Rows from block 5 of the encoder of a small image FSQ autoencoder, named by matrix and row number. Rows with one number within an expert belong to one neuron, the router's apart. Each number is 500 + 40 x the weight over its row's rms, rounded and kept within 0 to 999. All counts start at 0. Numbers have three digits each.
Before each expert's rows are labels from the 100 images, of 14976, where the router gives the expert most weight on average: "top examples" is what is common among them. Only what is clearly more common there than usual is listed. The data: photos with spoken descriptions (Open Images, Localized Narratives). In brackets: how many of the 100.
# router: router (encoder.blocks.5.mlp.router.weight, 8x80), inputs 0-79
# gate: expert gate (encoder.blocks.5.mlp.gate, 8x80x80), inputs 0-79
# up: expert up (encoder.blocks.5.mlp.up, 8x80x80), inputs 0-79
# down: expert down (encoder.blocks.5.mlp.down, 8x80x80, transposed), outputs 0-79

# expert 1
top examples: text has "color" (31); text has "white" (30)
router.1:461485452487511425524506459505553525500596453511518445572547533442544561526517547530521490501542419488502477533551537485493524489480497467448552560519505516444484451533471518580432451466474488507453495508566560456545516590515534493486466516
gate.6:438518504445429483508573575530515530476499491589506464400558462510528481468493442488457504469515424504486521533500518471509494485476534505502471504490409540514522550472537508493525471458508472474458512530570482582577524423425517520500545464
up.6:463417519516497442513495507452578513451424485480479509508584463413536486495522483482520561521502511483544504563474471435511546540485526533502491483450472523521481510563543514488500527590527462474520501529570569418460481504576498548500424502
down.6:462528454493548498475410470594525513467488487446536474602531492477483517512499504475467533469510521457606488489468527501531487518424532501527503555502470496519488534567470431478487557506467469500458644491515454479481507489509565483531497541
gate.7:488540508508492490492521453504518537484502505517486504595545545477498463494455520496461481509472547489539496510488508577506482508575539518520592379527497462510531501555516538466475523460485484497476374444506565462486411507569480477582503531
up.7:480486520486452498488546488454522506468473466459474518544566540496504448472536554583558487448463512522488514517449453517451497611518487474443520477543508483442535466548492580462508513493468554540499391513501506408550473546559495553499510536
down.7:493450565507482492499487501493441477488477491454525469465456477523499530488529540439524497524451464511535500457459499498494485542475575513494509530511483569496488502417468565352561422557553526490504593597506467475516499501527493521479441488
gate.8:435457443454528515488542494499530548517523418490476531557494575469469495498495526604515468498430519530479470467504472578500500598417479430478547482533492470479532458551496553432441498430485536480464471508526459491492488556553490495527483505
up.8:505525531431563508565450519502505511539519461487496517457480529518488552576521482504559476488502458461433459487543523493426571536392491487452541534472532461463503510465475505499511467462529499479505527593435441568543573571477501482462542504
down.8:543589544436485504534510577470439516496480501476459525554536437537513503529466450548513502501515559534505498527615496516542524460472511532515469437528515461523461506542502523492518451494498536529471456421514515591433484388525523505463509512
gate.9:577518478500512547465540494523377491495507507532552522512495419555515459507491559567511444508488515491486492497519448406492490470545486505478412526496463554501520480483528508494544518491488487527513409447524437465532566451466559524547570459
up.9:509472468435482498470470561524543531484503495508500460416507500580533484518527542502465464469485577487470535494481527459516470388444505467506571484496500543504454507485532486502501466447447475471488416441545543530579477481425527481536590448
down.9:456517543466473521557559462469463443465494501515465519468473466547479520539536459428515468542508447518434558457490419459476540478518557534523465543603478570463516471533526544563506469487503565473508472505578507504573463563513469458475523485
gate.10:488495498499552525465553464485486483493488476475523465594488473529492464507502584448493490485481465463447534442538437508526431489553482470458529552512501533520492419451448504586464486516579553555564462468547413486535420545483483511527496484
up.10:544466471543503529502542510460483432528439517527512490484534448438516485514570486509537517442509513441427516494576470509483543567493496527489478579527478478469491512512464586592442496600566549469558567490476447544519500468513519504462504494
down.10:513510402509508432533450535527522424552543503471434527491514470502500464522453476488529565507588520470504433560473493519545582475492467452547472477486536490534467553518490496556531530508498516480481520572481477569428532499531558460423536537
gate.11:386502478540552514483553458478510562548487483504555492451522516539431530519533550490409467420483471549599467515480533498494538444486520497468517473485505486446535507530375491488463550508486514515503555491485568511468483492517460483550476515
up.11:492536496505499496393529451509516477485455454501548503636434446435494504399522491415485563481498516448464494531475522461465493497405500504484535515503491497512461494430537499550529481550517504449485523475474460476516580488546527516476511496
down.11:516496556471490568549524500510519496534413539509512452484443501525516577515516413507536456513480476505528546523491456578472520474557488500497462441548516520387453453490520552421457498446503510489502472530517532543515450411501493525565530548
gate.12:537472472605530549463425512488455482520422563471508502396492419476499477468496547502416524503554547488557501482496485499550505538457467529490514454510504481514507452478505558429541524599479466518486538505492468534470491468517522519591490500
up.12:478617560497552527444575519597475480451467464572465465446509558467496488501493532410462475471459489534506513462547528495497465457546527484494575460518435558473517533443492438523479526487494481492478496476504556495540477431521473511532525520
down.12:500548497486522515511506531515502521486559471427569467593526472456495492533458391544492509508494500456467488547541538591490506461535560497525512543470442498489516550572478560463411468498418507497479520486507510539468415490514553520448490461
gate.13:486441558541565445511529499507455458469489522465486477315459587473485569516522485446538492504469481539485502489505445509497510526469518518490519519527501569470482477447515478426482499577524507503525561506463545558492503504452505485449488509
up.13:490473514476459454522413508433614495524481569488516513572491552476499494523495452460531478517531490484444514538460526512526524467399509513527481548436527527486505535554535452512489484485563506492478480524508492510449543551547478440405461414
down.13:481518526532498425506507536548501493465427517532515461462444599457531496477531572417507515536504484497514470519443448490422494496485475530488540564513487452511559527447501498386476536503533497482510434517447548453549544487540442478549549510

# expert 3
top examples: text has "black" (28)
router.3:529471420562485504522429488475442457494475510501483473532475339433505510483523500524504538531516551414536510476552524494543479470489526516445466514536514469494470501515493539461551520590532467476509525468474476477450586471514566520548504482
gate.6:422461474491497512510451427408526542473478467488548538525504521500501556513529582540471430507445529537498508481418527579466516578405508489514527503560493457461526515541497477464471461475541510496478433564516473493493465554513454526444468483
up.6:411519470477474440533456547525515539551547411472470537458529518477486520465443540502452483488480474580499480504476506510478562553512481459568539510493510469512523572571417444438506570529476525458499539533462532468511480551452546479511433508
down.6:453538510425487453538578549524529465479534525484433552464495537476537532476452387472510533478462471513470500442482417517478549539521529513519526443509590577512482505534500454424479474491496544526507531493574545522446475514472504443499511535
gate.7:450597501492438495557596494530535501494464450559503440418508489520440457501474564454486501486548513513510518497513482464506516527451523522533504510479574576522475497545523479591470477466510592470495432506533505470515503491424468467524565513
up.7:508460460520566516536445473447618536507538545548539498572544404431477489587502467496514535519437497492407473481488489538496513515480538479506491501524541521462466455522478519569487465502556481493454517559506509479477460557500532498455424506
down.7:489452471482500478474526497496486494458589528501525492597541482519555480504494477551486513447463510440456507534652514482518535515469542526522578535484463508534506499491459517464480532529531510507474548411506492552417542441579519497467479469
gate.8:506503521566517531499464516487473536479462488562510569504474499504505487503502539450522458513510533527447526504477559519563478654513493477519487513518522517504513555619520499542447469422466527520469466532537500511520552530424451437484566546
up.8:519450583460558485527503418389555453545465498567547467536504464464470539519502516510535451470482489519514483501509522512426499475490525494521498510501492482523469454472529465454529540523517495447591482506462454510569473610496541549442506440
down.8:470525501590553478518508481442522552451456463492534496538523539539489499490499517473547476513444459441415469560498543440483520539480539528492512487513496472480458488412433477506501441571517489517466569454463465474440437554581459534465449523
gate.9:556580463570462497461511497517496471492485498557502471518512468516520440554536587534414498470515632486490529458531479522528500380543503464470488504531465470505510499518508474576452466509470492532527450436535475538483460437487505488527539513
up.9:491483494452532497507441487464585536504566453407505503510536579479519517583523560490593494481472491545465517508514492496414502509526480459461490533529494460500527527525482516595475526493513538538533398551483532523520473597517494482446497514
down.9:531549438526511540512455481526545458526560528496484543512512449483525524489499478432505471484533558529550416463567488512581462480539398499513458537481532499486471503516527478637471529551460557506499471465478453471531483414461511508501530513
gate.10:482517527506418449514410505517590509467531451474495525471436601506506514507434431556533498554532497541479524538480534503446511454431541507485585505484489434469481513567508534455460440456429476499491509522543512507457556508508480527464517495
up.10:454510511448440465546455524535610493451543463563450512448470540505492516552465408474509550475519458519439471526495504480466491508509508497510521432527599599541474534537484460529478506460482523467514545522533557490456501491492515420458462514
down.10:498546508434451543522505558434461481518487449497456536496579531491523517458454429568461483512416459548442509467482570482506519550470489519551523483494529529487516518586512522550526446407546448492484420531545542497501492517549460532466511496
gate.11:531460464530539504523423470437517501475517493523558539624526474501534514533489490544534476538525472437524446569548505562550490483532460504542536508470437522561484491509430549479507545515438450467442566459520497559501485537534544532554519464
up.11:440559509553585511514564465504436486518495499478495440554517518539462541483547583470496518529506441463529474528493517470525492436608470554494504500493561505497468468501472469445488565508482548468505518451438517399523510451449467543507533547
down.11:458511491486523421502504446524524535492487512443522501498530493448505506531450418534458448486488553458513479531543508536503540448488497523504480571537391486597475493582544490555489551508539440483506437462451445548518496463505573573527499492
gate.12:433546521565485386497504503510567535494365487556453496424518514565520551506493432503545505453439460522443515528482542481471533517463511482530519452503570586468498526465517500501501479537535486482493484515479519546494511425518502542502485521
up.12:392537493569471446510490480450497547502444469577536556565558535553533507501454444544525528499550474521474529471465585454539502440439519482506504494501475438517483499537487469511521536494528514469491414505534457494458556491461513545483548575
down.12:510498510457470525494503513550517515529419474512424588442509505520552500467468463547485499498495544508499407488504533495499517490521463479535509453538414471490487527519503560482530446426562475502490449508537514476494487363532571516579515556
gate.13:532527529530432515509559497521408548484478517559530486512414524495520572466453464519512508492507563482444439509496481481517516618599547492450471495498523541568557475428510531523453454502506486556453455536498511489511492545514495548545487520
up.13:462455491440574457498475496513478522519465468502476504480573509424501499547507545504479402517564513511520499523468484513485519462451419469499516545487407418546511473526548542452492537520587560489457503448513500490538530466517440461569439481
down.13:430476543521481494449507376519505488506538530521494447515502511508519465537529460418462495501468458543525461528518547512555470446535441590490454530518537536517504464502477545519511460530455498516491454487455473461432448422534445469592547512

# expert 4
top examples: text has "white" (31)
router.4:441587569472505488545547477561549482428542492454512519501520622580508526513480535485553471465444492498469507542458514498419514509561451454491538476484471530461495468471520456531499434426475495507537452524526565503533504552472543505475489488
gate.6:455545571493514549480531513509433509513540499459537497489490544538510493463491564573518439518484543443475496451498437451530456463479549500560574495472553473475546513503456410489484471450467439525451511510567493491504495530414577507428463526
up.6:535568515592524492479544535490468516458465511488519552579500504518519509451457443525451428529497536487541499513479525504446407407500525463484481472448494485556504473465480466510533512517491491534501414504531477524524554586472567502401537520
down.6:424499478558475504486510514524513515505509457440490572444601546528493481486520514512384464488527509431518556550529492432465489472525478541515518500430511495478455490552451505462486487598542542470568521444466507444544535548485484450475494494
gate.7:479469547540550575492528477469512517518509515489599456554501491561516510432516580473479494533481482481542481504497495545481485468539511521519557479465528548447519470437480529433558547477419427499461413446488417479524471558457500527480549505
up.7:600484456458475496563504498475477431579537564551522498514473453533498470518478511482446519552492531468467466465528405489545523432502500529520458531461584504464501543498534462524546533485504534511471513474470463586431481499514528409495549456
down.7:551437491502567500491572410517494489550594539533569409504485507483468463471507511516514526471548550463577502509508468548523533511429483501503509532471517429531527522492504410465510541552470518518456513433483469513452547570463547487465502496
gate.8:422540528477464502505456516523552506536487543571480497521542487513443493521475419536535590530538438480449514545567506495463495462476502508486524409484428453528509499502536440525505506483501436421476485464582530542460515438445535503517452545
up.8:588508500534465575472452571495513537535525504522520511444426470532523462489458483442547473497530505507469528474508545540505528333566527515478566494541575532491477502511512497415488488495408461517502500544499482504481528504492513476470513518
down.8:538481515502424467511384522460539537527518564503517469480505466485484518497457422519512469538492508543464531564444537489498556499615470525489428486494542513509505472483508567468527498517482459549499550517404484544460495400530529524496501454
gate.9:558524508454487580504475456457467526506567528533522529562550495517523418486452565502428499491475534510548527423521520477480444381536505472516480574498476500527458509495514457450585520512525548525496421474518519520495457527479517487498568457
up.9:510503518498535467521499523533528440521416544499559499494409453481509534452534444483494554531504518476481482522504482455464525656506538523550484450460545547464497511520463515481466513510500472442456593529489455451439526477507517502423453522
down.9:521494457576511500477447511532502525537529532453530493468483407511486515516474544574468480528528541451528464558469515588585478510541459547480487522509558505474544489508492515580464518510507463488464432483488424515457465520522525472610586505
gate.10:397509550427545513493573466507540519485489503514491518531578518499513505504524527482427544506516413543515511503542489403468522498492489527520546502467373501503506488470534457545488494461607522464541494458514558541515508507472481501495420494
up.10:489474513493511465539595492542501463488479501450491512469483473429519526457542413425522558490526451515542485491506453489470473613536460496515427487477451475537526498530509517551484510577582518471536512450515544525537479422526460468578470520
down.10:496493556459591489539472423486466482497496485347560479485547537500465541457461505520560502524452472532512489444455523510525484548491547472515524561480485529501426478562516454523508536466484482510473476534520506474583483563481471488468426539
gate.11:537515537471528519519484559533544507482573495547488495423516515529506521544454478442552463477494476504511519444481526568471496388579506510510495522502517543457494525480477465501408541375493487486555575454522527559478482530441509452478480520
up.11:450549533461520485499500525573558452503523496520513491471502506475523543540431467459513499490442444491458496495534462548562494466559498515501544499502515596500446509501535397539435478455459447495498590455538513574519498548450485477411471533
down.11:526461441530511547514509438448493540525467572503514448509432518500475448482567580566486479497496618495559554485492485433494483580531530507496514520489542479506498485495531462466485465468503566516514451512435458499493609489487457492467561479
gate.12:394470537583497471508516458516467540461525517444525518507498508443500475524450438537533557440482423489491507512450490539458519652532454489513538546503542513510461496510512518414522435491474518487523508449535501465485458495507490541507439530
up.12:521502452431483440499472523481610510441506527506474472524499486532476485468500554500539416470446501467464496550472515554508417405526552486557496470498539511472557466569540536537489556444470502502556462541434499560470501525528512440471527522
down.12:502487534537507460452486535405515523445449495499508515476441548472484537528542531493477512490521440465487527514516513519520500476514452562463515479493548485485528400485434509485495500562464550489435465444461475424519509545608509488624491459
gate.13:441500521511416475545450447564495472494479496516501490482502548453512463493471500433511478542521503485594485516466522513484540570402477551515547501504514471535461513507529430428485513496487481531461392549486492451479532458511451500447600542
up.13:520496428491608478455548503495503486466487507540511522577547437485528484505473535568490558500496546428455484485478509563485470480547518476512468486508477489502458516521466558464469557503544520475538510370539526519498397567513493489491427506
down.13:433492494483435551547518502486537494493509524480553565571571472548528512520451514482468473502519489436426499486533477440528509586403521468488542462483519586473474465559527530509477398438475453505502538502548502520458447514553512470493482514