A small image FSQ autoencoder, trained from scratch.
Model: 5.59M parameters, 64-pixel images, encoder arch swin, encoder norm layernorm, encoder moe top_k, encoder patch size [4, 4], encoder depths [6, 6], decoder norm batchnorm, decoder activation gelu, decoder widths [32, 64, 64, 64].
Training: 3800 steps, batches of 64.
Data: 50862 training examples, 4.8 epochs.
Rows from block 10 of the encoder of a small image FSQ autoencoder, named by matrix and row number. Rows with one number within an expert belong to one neuron, the router's apart. Each number is 128 + 24 x the weight over its row's rms, rounded and kept within 0 to 255. All counts start at 0. Numbers have three digits each.
Before each expert's rows are labels from the 100 images, of 14976, where the router gives the expert most weight on average: "strongest on" is what is common among them. Only what is clearly more common there than usual is listed. The data: photos with spoken descriptions (Open Images, Localized Narratives).
# router: router (encoder.blocks.10.mlp.router.weight, 8x160), inputs 0-53
# gate: expert gate (encoder.blocks.10.mlp.gate, 8x160x160), inputs 0-53
# up: expert up (encoder.blocks.10.mlp.up, 8x160x160), inputs 0-53
# down: expert down (encoder.blocks.10.mlp.down, 8x160x160, transposed), outputs 0-53

# expert 4
strongest on: text has "color"
router.4:096118146130126117154085139099115156142090191143135158125123127158140107165107096109141130115158121142158138077126140124136096169182097149141136071113084115134123
gate.0:104138153158119126151128145119157093151130122123125124122164100114135163071153091120139144114122138106164168142147122124163137113173137103130105091125132105146114
up.0:090135098123143128059145125125140158125131159101196139135128133138139123121093120126126129146070108167151147100138095137169095139123152104088095103101129136161154
down.0:081143123152154131107143145123131105127056120130117134130145139130122148149139079114124130129151100156115143092133093132102156120140105157173131123133107133146122
gate.1:112163111120123066172110114119108124161121136130089096126104165137120102111124097135144165152095162137141112173114150133082089113122174130104138149139107135145171
up.1:163115153118117110141112180115090114122159145128146104124122169159141089158135150131134138095123177119112105154115111121123114089138140124136118121123104139155108
down.1:126115132137117120150136119105128146088102157155180154091121128138123101109135119150127152105163133133102125095145108131142140179109118141131116145160145105150107
gate.2:161105153147102104165131140142113098150126072112148126135132099139054156143141134124141170118094161159112138127129132103134153127122156143095094178120111144102108
up.2:161120145141140136105129127168145101114143144126125125124171189071141149141154119103163158122082130159132091095089140144130137135151150184081091110120124101132112
down.2:156151155120093096170160137146113146180140102137144128149149142135112114098110135114162089152155119135109146151127135080096143152091149118131120089135134130093094
gate.3:148123116120143073128162108116085130098124156098146106130136141152150167136095081141175110125136120098159119137143135116097138163113105124140148062087099137131105
up.3:153130149112095155086085129127095129157159176118092131135127127193142114143131143132131146087125152112144124137146124132146171137157113091163105105115108123139109
down.3:134128132142150147111070187111115160120132129152115141104117096099107123141108100150129153105123187145156133167169157147120119146120130104124094114119114102138127
gate.4:124172121135144151132127155084140098102149139154093125127129112144130167103116146105142092137140138126179106154147131099129068108152104178161107122123129175107142
up.4:113114137138104143100112076064159128135110123172105121160154122125113113155136145132132121120148165117130128112100143142159114119122117190106112123149125123095163
down.4:135144133130134124098148127153126136142173088121119134149132126144089185109115153092103137171179133118131113087150105123129124141112152165130136105133134137153143
gate.5:130157145155101125122143161129157135167122159144137131094153143068153160137106126103130151112105135122114116164152136140129142075143196110119165091152150106150127
up.5:142138150134110142045118134125116098113123107122150157109165102096137134099176130146141139194148142151097130105163135143142154096151098094192100117155184131125127
down.5:122122133121145121149126099149133138136085152123118127128127149143094120131166098132135122102085107108113146133091160110136109133090117143155126106112135074126165
gate.6:102106178133097117095123147133134148149124145137151119120160122136191114149157137101138127117202119132151144107100129080146159147139158129160099097101141091121094
up.6:127152116123152160094123120111179143116129103143134122087096141116055140125155133144110109124158130094114146184202139141125130132129129076156096118105126133126113
down.6:133095096170140117171088064126111138162135124113144134079164127122149101130114121150167111109122114096163123125122182140119110132110080122151146114121135130149101
gate.7:131130162093133136103137079137105123108146114135127154116160166154130141119170111171081166164168085115127141149115118128126161141113105101157101121148078111123153
up.7:133087090118113130125153139120125143152148118144163127154133115189126117136125131134128095139135125147080108138100100096080176135121136168138135106126141109147101
down.7:110091150108118116102109134080145141121137118109101122135189125151085082127125110124137127138105117100110129131117095133126142094171144149083142118158133130152095
gate.8:120120161170155142119134152107145119110115061124114109141122113090107130145137103122146129135130176116119105129113102163099121127129183134129106061181132094127170
up.8:108141119084108127122147141171081102150169187115093135146146140127143147111089147129123091091143162167110172112107133113085102171100156168106142166146117105108088
down.8:156108144076112112112092148143121111095123111122125101134153163105108154118125133130137126120176125137142106124151141142084138115137166127114108117169129198134088
gate.9:125147158141119140119136083143104141136140150096153096104169113143160119130160121141133103157139136149156128073116128108152139101142107103151084144134141117137127
up.9:099104108150138095119118108112115144168169149123111157144067123129107141120142161116126135103157109113120139184079128093133082151138130093153154112166137134114136
down.9:135170163138110102101142122113118124153123130126152115128142181123160144107135114091140115157125109156173061127117159155159127146158144125130160132171121156108161
gate.10:144146125137131134130130130134133135132123149119104152142139150085184131110151122138098092122195130119146101117106180141115100179108139121109143140119114215115145
up.10:159135127115109087105134147166150126103168122102112148129087125191069088134110125143127133136135122114134125147144099115115098140112159113145122157118140053166082
down.10:128156151144102117175116163174126081148114132139169100157115147160160138126142139124133123105178151164129123129145145121152115137076110137112150173145110183111088

# expert 7
strongest on: text has "text"
router.7:110144116127125134135150168187121128111145092102125108123134103116080135154137106134119094172142122114129134137102147176130142103108129150130112129126121126115100
gate.0:131148043160143106171136132104131131137129139130128156136121149125129145103115149122126150094136145127154124130098117126181132115120149151102155156074114130100143
up.0:110156173143109119150125136121122174115128137159146062120164113155105160168165140140150129117149095115093092117139107110114113146118118080144122113109139142137147
down.0:108100136090109122110083141140141203128133147140136146124150118085137112157134150107133116125144115103161179138120124113158128143124124142151154105110142066148166
gate.1:121126113118099136091135138123115167157147140100156155114130142107115101120122143096178132136145164114114165143080105100105132132113130178112163125165115095126128
up.1:109125127109161132097132117120118159154121137126154109145128117094136128148145148154151153160149165130102144103097118133113122136109112171184129111128145103079143
down.1:153138172118155102106144125150150144099154125154135129164139108100081106147152167155161125115121141109145140139120123127159144111097165079126098116138145050135164
gate.2:118134101146135123116151106119137178135149121099091091133144144125106146122111131118096138139129160133151184134060108151102167121120148161073144117132130081147147
up.2:115119119168085146117144129122134143122111136140145132134116109103142132120125134132118118095104131144123104152098121134138103131114096135112194152133142165135133
down.2:107107207132122107143115131160143138151137134142154121125171140158151128145134140097143114144167093114147118113102101116111153138161104104131096134130156097133119
gate.3:129149140134139120102130159105147151150121132123128144111121144123056093108136136118145141133147124087156110140102077113113113110123117162177123099105120113114158
up.3:150142153159115162189140103146123122158124150081091096116140161122123117138106107134151134167133117087147159161094139105127110136101125134114107109124115080107130
down.3:098151120136119116143132076136133136115101142151076132143158104148109157129111116149096169128132123116133139086132139144159105140165121136145108139132129076078152
gate.4:131112106176173148119127131114132128147097120122118123128110096133104181133134107154069160119080132142137148115093124139167103094123163154150154125122171111138128
up.4:126143098101096094101154143157110154123151133112156147134130130140122090097113148110122127147194134105129111133108111112103141117116105117097133148121088141127115
down.4:129163123116112098135125149146137141132146116123144145125141163117161093110128151117151109130092127133112144148138131092098143169148096138122097147118115132131121
gate.5:120124107154094116098153137134102124107116146114125154100131155094119127091138153127100092091087099106139124105173155165140159110130116125095125164109091127149134
up.5:143121104125082165168139148124107126143129138059144142138140173126116122133130087129127126108128164158098120120086125121114148176096188135111200133139131124150100
down.5:151131153160138177126156129132110096147097147134118156117110110141109118132182142146108150161124097149105091120175128090053117137124120087115144118106184140124107
gate.6:151126172072118148098115133130073152107067112149149075107136126122138136130126140109140132154151100119136137132119096127164131132138108111135108122069148146147165
up.6:083144103098117097138126167128089115116130139085117121109159141207124131137094133106097112100140149100138126138135148091109097140129134112144106114139101181182133
down.6:102145145143087170124119116151149141069121134131122145096158137099120118116108112111159136106148114112121106125107119116118139135129143086149113109131106052136076
gate.7:146102120137132166148150145099124049068100130123173128111131140130132126107120147097116136103114092144149071134151123143139125103169105105113125137075136136112122
up.7:108121082129111137128094113130144170127120141127118136082124141098148137165096144108135110080162148113126196129146132123153190134139094105106136118075127193091146
down.7:096116129155111096178125132171150125112133147130149112140120131172123123118132138119148151144176127115132104125152119135095116137095140142137118108139113136123128
gate.8:145143140105135131090142112147110127110080074133117100134126089089163149129108108136113118144149102139132164093110144147129171143123121098149173135128156100132083
up.8:134112102130162148163135148130112143106130103152088095166104093155119102097132079127159139189102119147102131134094139157128106076155142157131125148159102090092156
down.8:142145119145156145124140136134121160134123123133128113099104174124121155117165132142128145108133121120140132170090111130119147096180146114166141155155080116115156
gate.9:133111091182106163127121098115144118142088111133175122106126091086126127105130116086108118125137077143147109128157136111133176159098098101145127145066118147098097
up.9:121113079163137183150096097122128142113075118121169157123117122059137154103138119108097127170118088138158114143126105135158155101133132126128112128087155108106151
down.9:116117146156149134133102162124130101118136083118152093147129128142064142128144103149096130153143119145106131088156126152135098129115134167120092128149081160125122
gate.10:148104146102107143153128116105132174106147117113132135146152130138121183117140101121119103101091101154113103103173119151144131143171157089151109139149163123099097
up.10:104143129098141104117129137122137094169110180142084119102118119115122103119128114109187108117134154099101126133136129141102093101144103161106179107109087180149120
down.10:139131143086153145117107144163137128127160150121099122164118080127132096126095151126140146157131126138120099169139135121152123137131142130134112132166168096131155

# expert 3
strongest on: text has "dark"
router.3:115105131153118127093157100096181109101108135128070098132142157130145082134143084116139173124097152157120147137144132132119155170139152125129095114118153108132150
gate.0:208146105084176103175105133164132140110099115091171128162183106121144106137158096168136122093108147155138144117083088124113123105110138105097154142127114135111126
up.0:130120153131144160125132125148142172128153130128119147151111149126126149076087165124126127126137153087096086114167122104102100116144113102109109117110112097151116
down.0:136157107151079139087123090165121151121146123125098088092143151137123141152118117122074132125122138101149141154105136137137153126096120099177103156069160130183099
gate.1:118121143122099097149169121122121147161137130157142125121149145165107138122120207131115114104177115065122112117125180140122111144142139129113145127147130131114136
up.1:155144124140080119122121142168116097118129132149136132124128134148154110100160114132169149125112181118132129097114118120091113133143110165093108131122136106223143
down.1:110116110119101138104163117177077103177158104111120141112153123149142140139134084135092128111151130173125116108151172098125120097116152137145158135130096151148137
gate.2:123145131132177112151152079098151126078100137118100121150163098104151126096129110081159111106133085158130096133130151136130126113114158102179111116161126124184138
up.2:140143118115158124142151101130133099140102129112097123131126144184161095098152117162127131109107143140137079105112130111112086109118142118145155126112130122165106
down.2:116126108150111102112099150112174154120153159132144139131120113115133119127120118143121103116112129139102125118104129109149154151140121131109099100116124116147137
gate.3:087124111135104142150121133137126134098134149121129117144087088191128168124107161118105126110180098106170141140114135108165077145133124122164105130132108167169163
up.3:085158121123115116111129129124147121120159137148148121109131103139104158120080180090076155107132090093150168135150138143159115101112125095128125135123103166132180
down.3:100130145118140111127116093140131147116123146132148108122177120115175121111110165112167150098140117150103108116140132104100164126136101146159109110137128104134139
gate.4:120108129161125120087148134147131154129142162110105099146135097173122053126119112130133152143088158145147132101120105136088111150117145145113154164110166164105138
up.4:128107126108121112118150103115088104159115159148116102111129082131133139130134104118111123154195111099124123157125149127113134125157180104138131098150120117164176
down.4:121159116125166140110183114141159138112110112142137130121128122088104137109124119106140085121133148076106112135164114197132144124143139119139165120156060108116097
gate.5:117124111122139123123103163118104164112128132132138181135075160104155148137132150112162113111138145121097149121146127136131107115123107083209084130144077140094144
up.5:128156105058121114110143108159120105153107152094134147140131150108133114130127149128077142122169079157137189107099133096147104118137101101183117088111114151074130
down.5:111120126137097107119103121140093128123127148178147147126137135143135191106132143114146161141152124117163146122100148105163075116165103120109144117121124164154173
gate.6:109134173156096162114118083146102157115132142157093129142108132132126088126138106181174126180099126084117133121155082179081088128108105103081085128159106157103132
up.6:130079112142157127129102099136086120117084146125120139128150103172150155111141139097137131119127132120139122144115131093097137168100193164123168162129134109161124
down.6:168126130157106103126099088099158166136164125146142142120123142156152099110111136070149129118118135114125118168113123123157136176089132129141136134116099092131128
gate.7:104131070108100110125153171122135130171126136105140116145126140086135072124125164121117118145086154127122133160123148082119135113082104181050163131116148155141090
up.7:140102113126135121124160166093121143148155120114108140133079135109106123119119143125129135110093139113125172118103100099129111136136109163047144158113120094211101
down.7:073147133139137112106123132179145093157140152147162093101167110134172115140124154111115155130194148151105085128152137086092153141092112104145109118131126122140139
gate.8:113122143121078162154129109151168113085102063144099143143126165169125142141110097118125174130123118110116147105090095142112141121107132161116102148127125122136090
up.8:138143146125154139079113126128132150146134108083129143120094179072101113131106146136121163144131116178087136127143158130135114130152143110145114141152107078188115
down.8:098126134150108136102105100113130141146115130143127063133128174167087124164127099097120175103186110091091166145142150139137106148149135145145118108122124137113132
gate.9:124129156164152099138097083116131135116156093133085125126145174150136166113109151117132166131061149146162141149128156109142141094130181128121112100137125140164147
up.9:136130145144121149103149123164091159138147160147179122135125127091097135121115096143140091137208135135141157114056139145088174145117084132184137086184135119113132
down.9:094106148145151120115120140121122183140136130133135129107114123147072131133138097140135119127070142071122161095100117131152142136118142106113108150093177104145179
gate.10:134085156125112150098129140121068126118137163155151144105137133091105125165155129116152110129147154127138105122105121103135122134134108125139113098097170181126128
up.10:110170129131128137146143116165123116062126131087109150144118125208147185127094152109094136112133156113124142117109203111133087134113106124108116127137089116119143
down.10:132142135146132136147137158091129108159093153109121127113118123091138126142107163105113155124065138147100159108119120138157155110104135119153131156156120152128150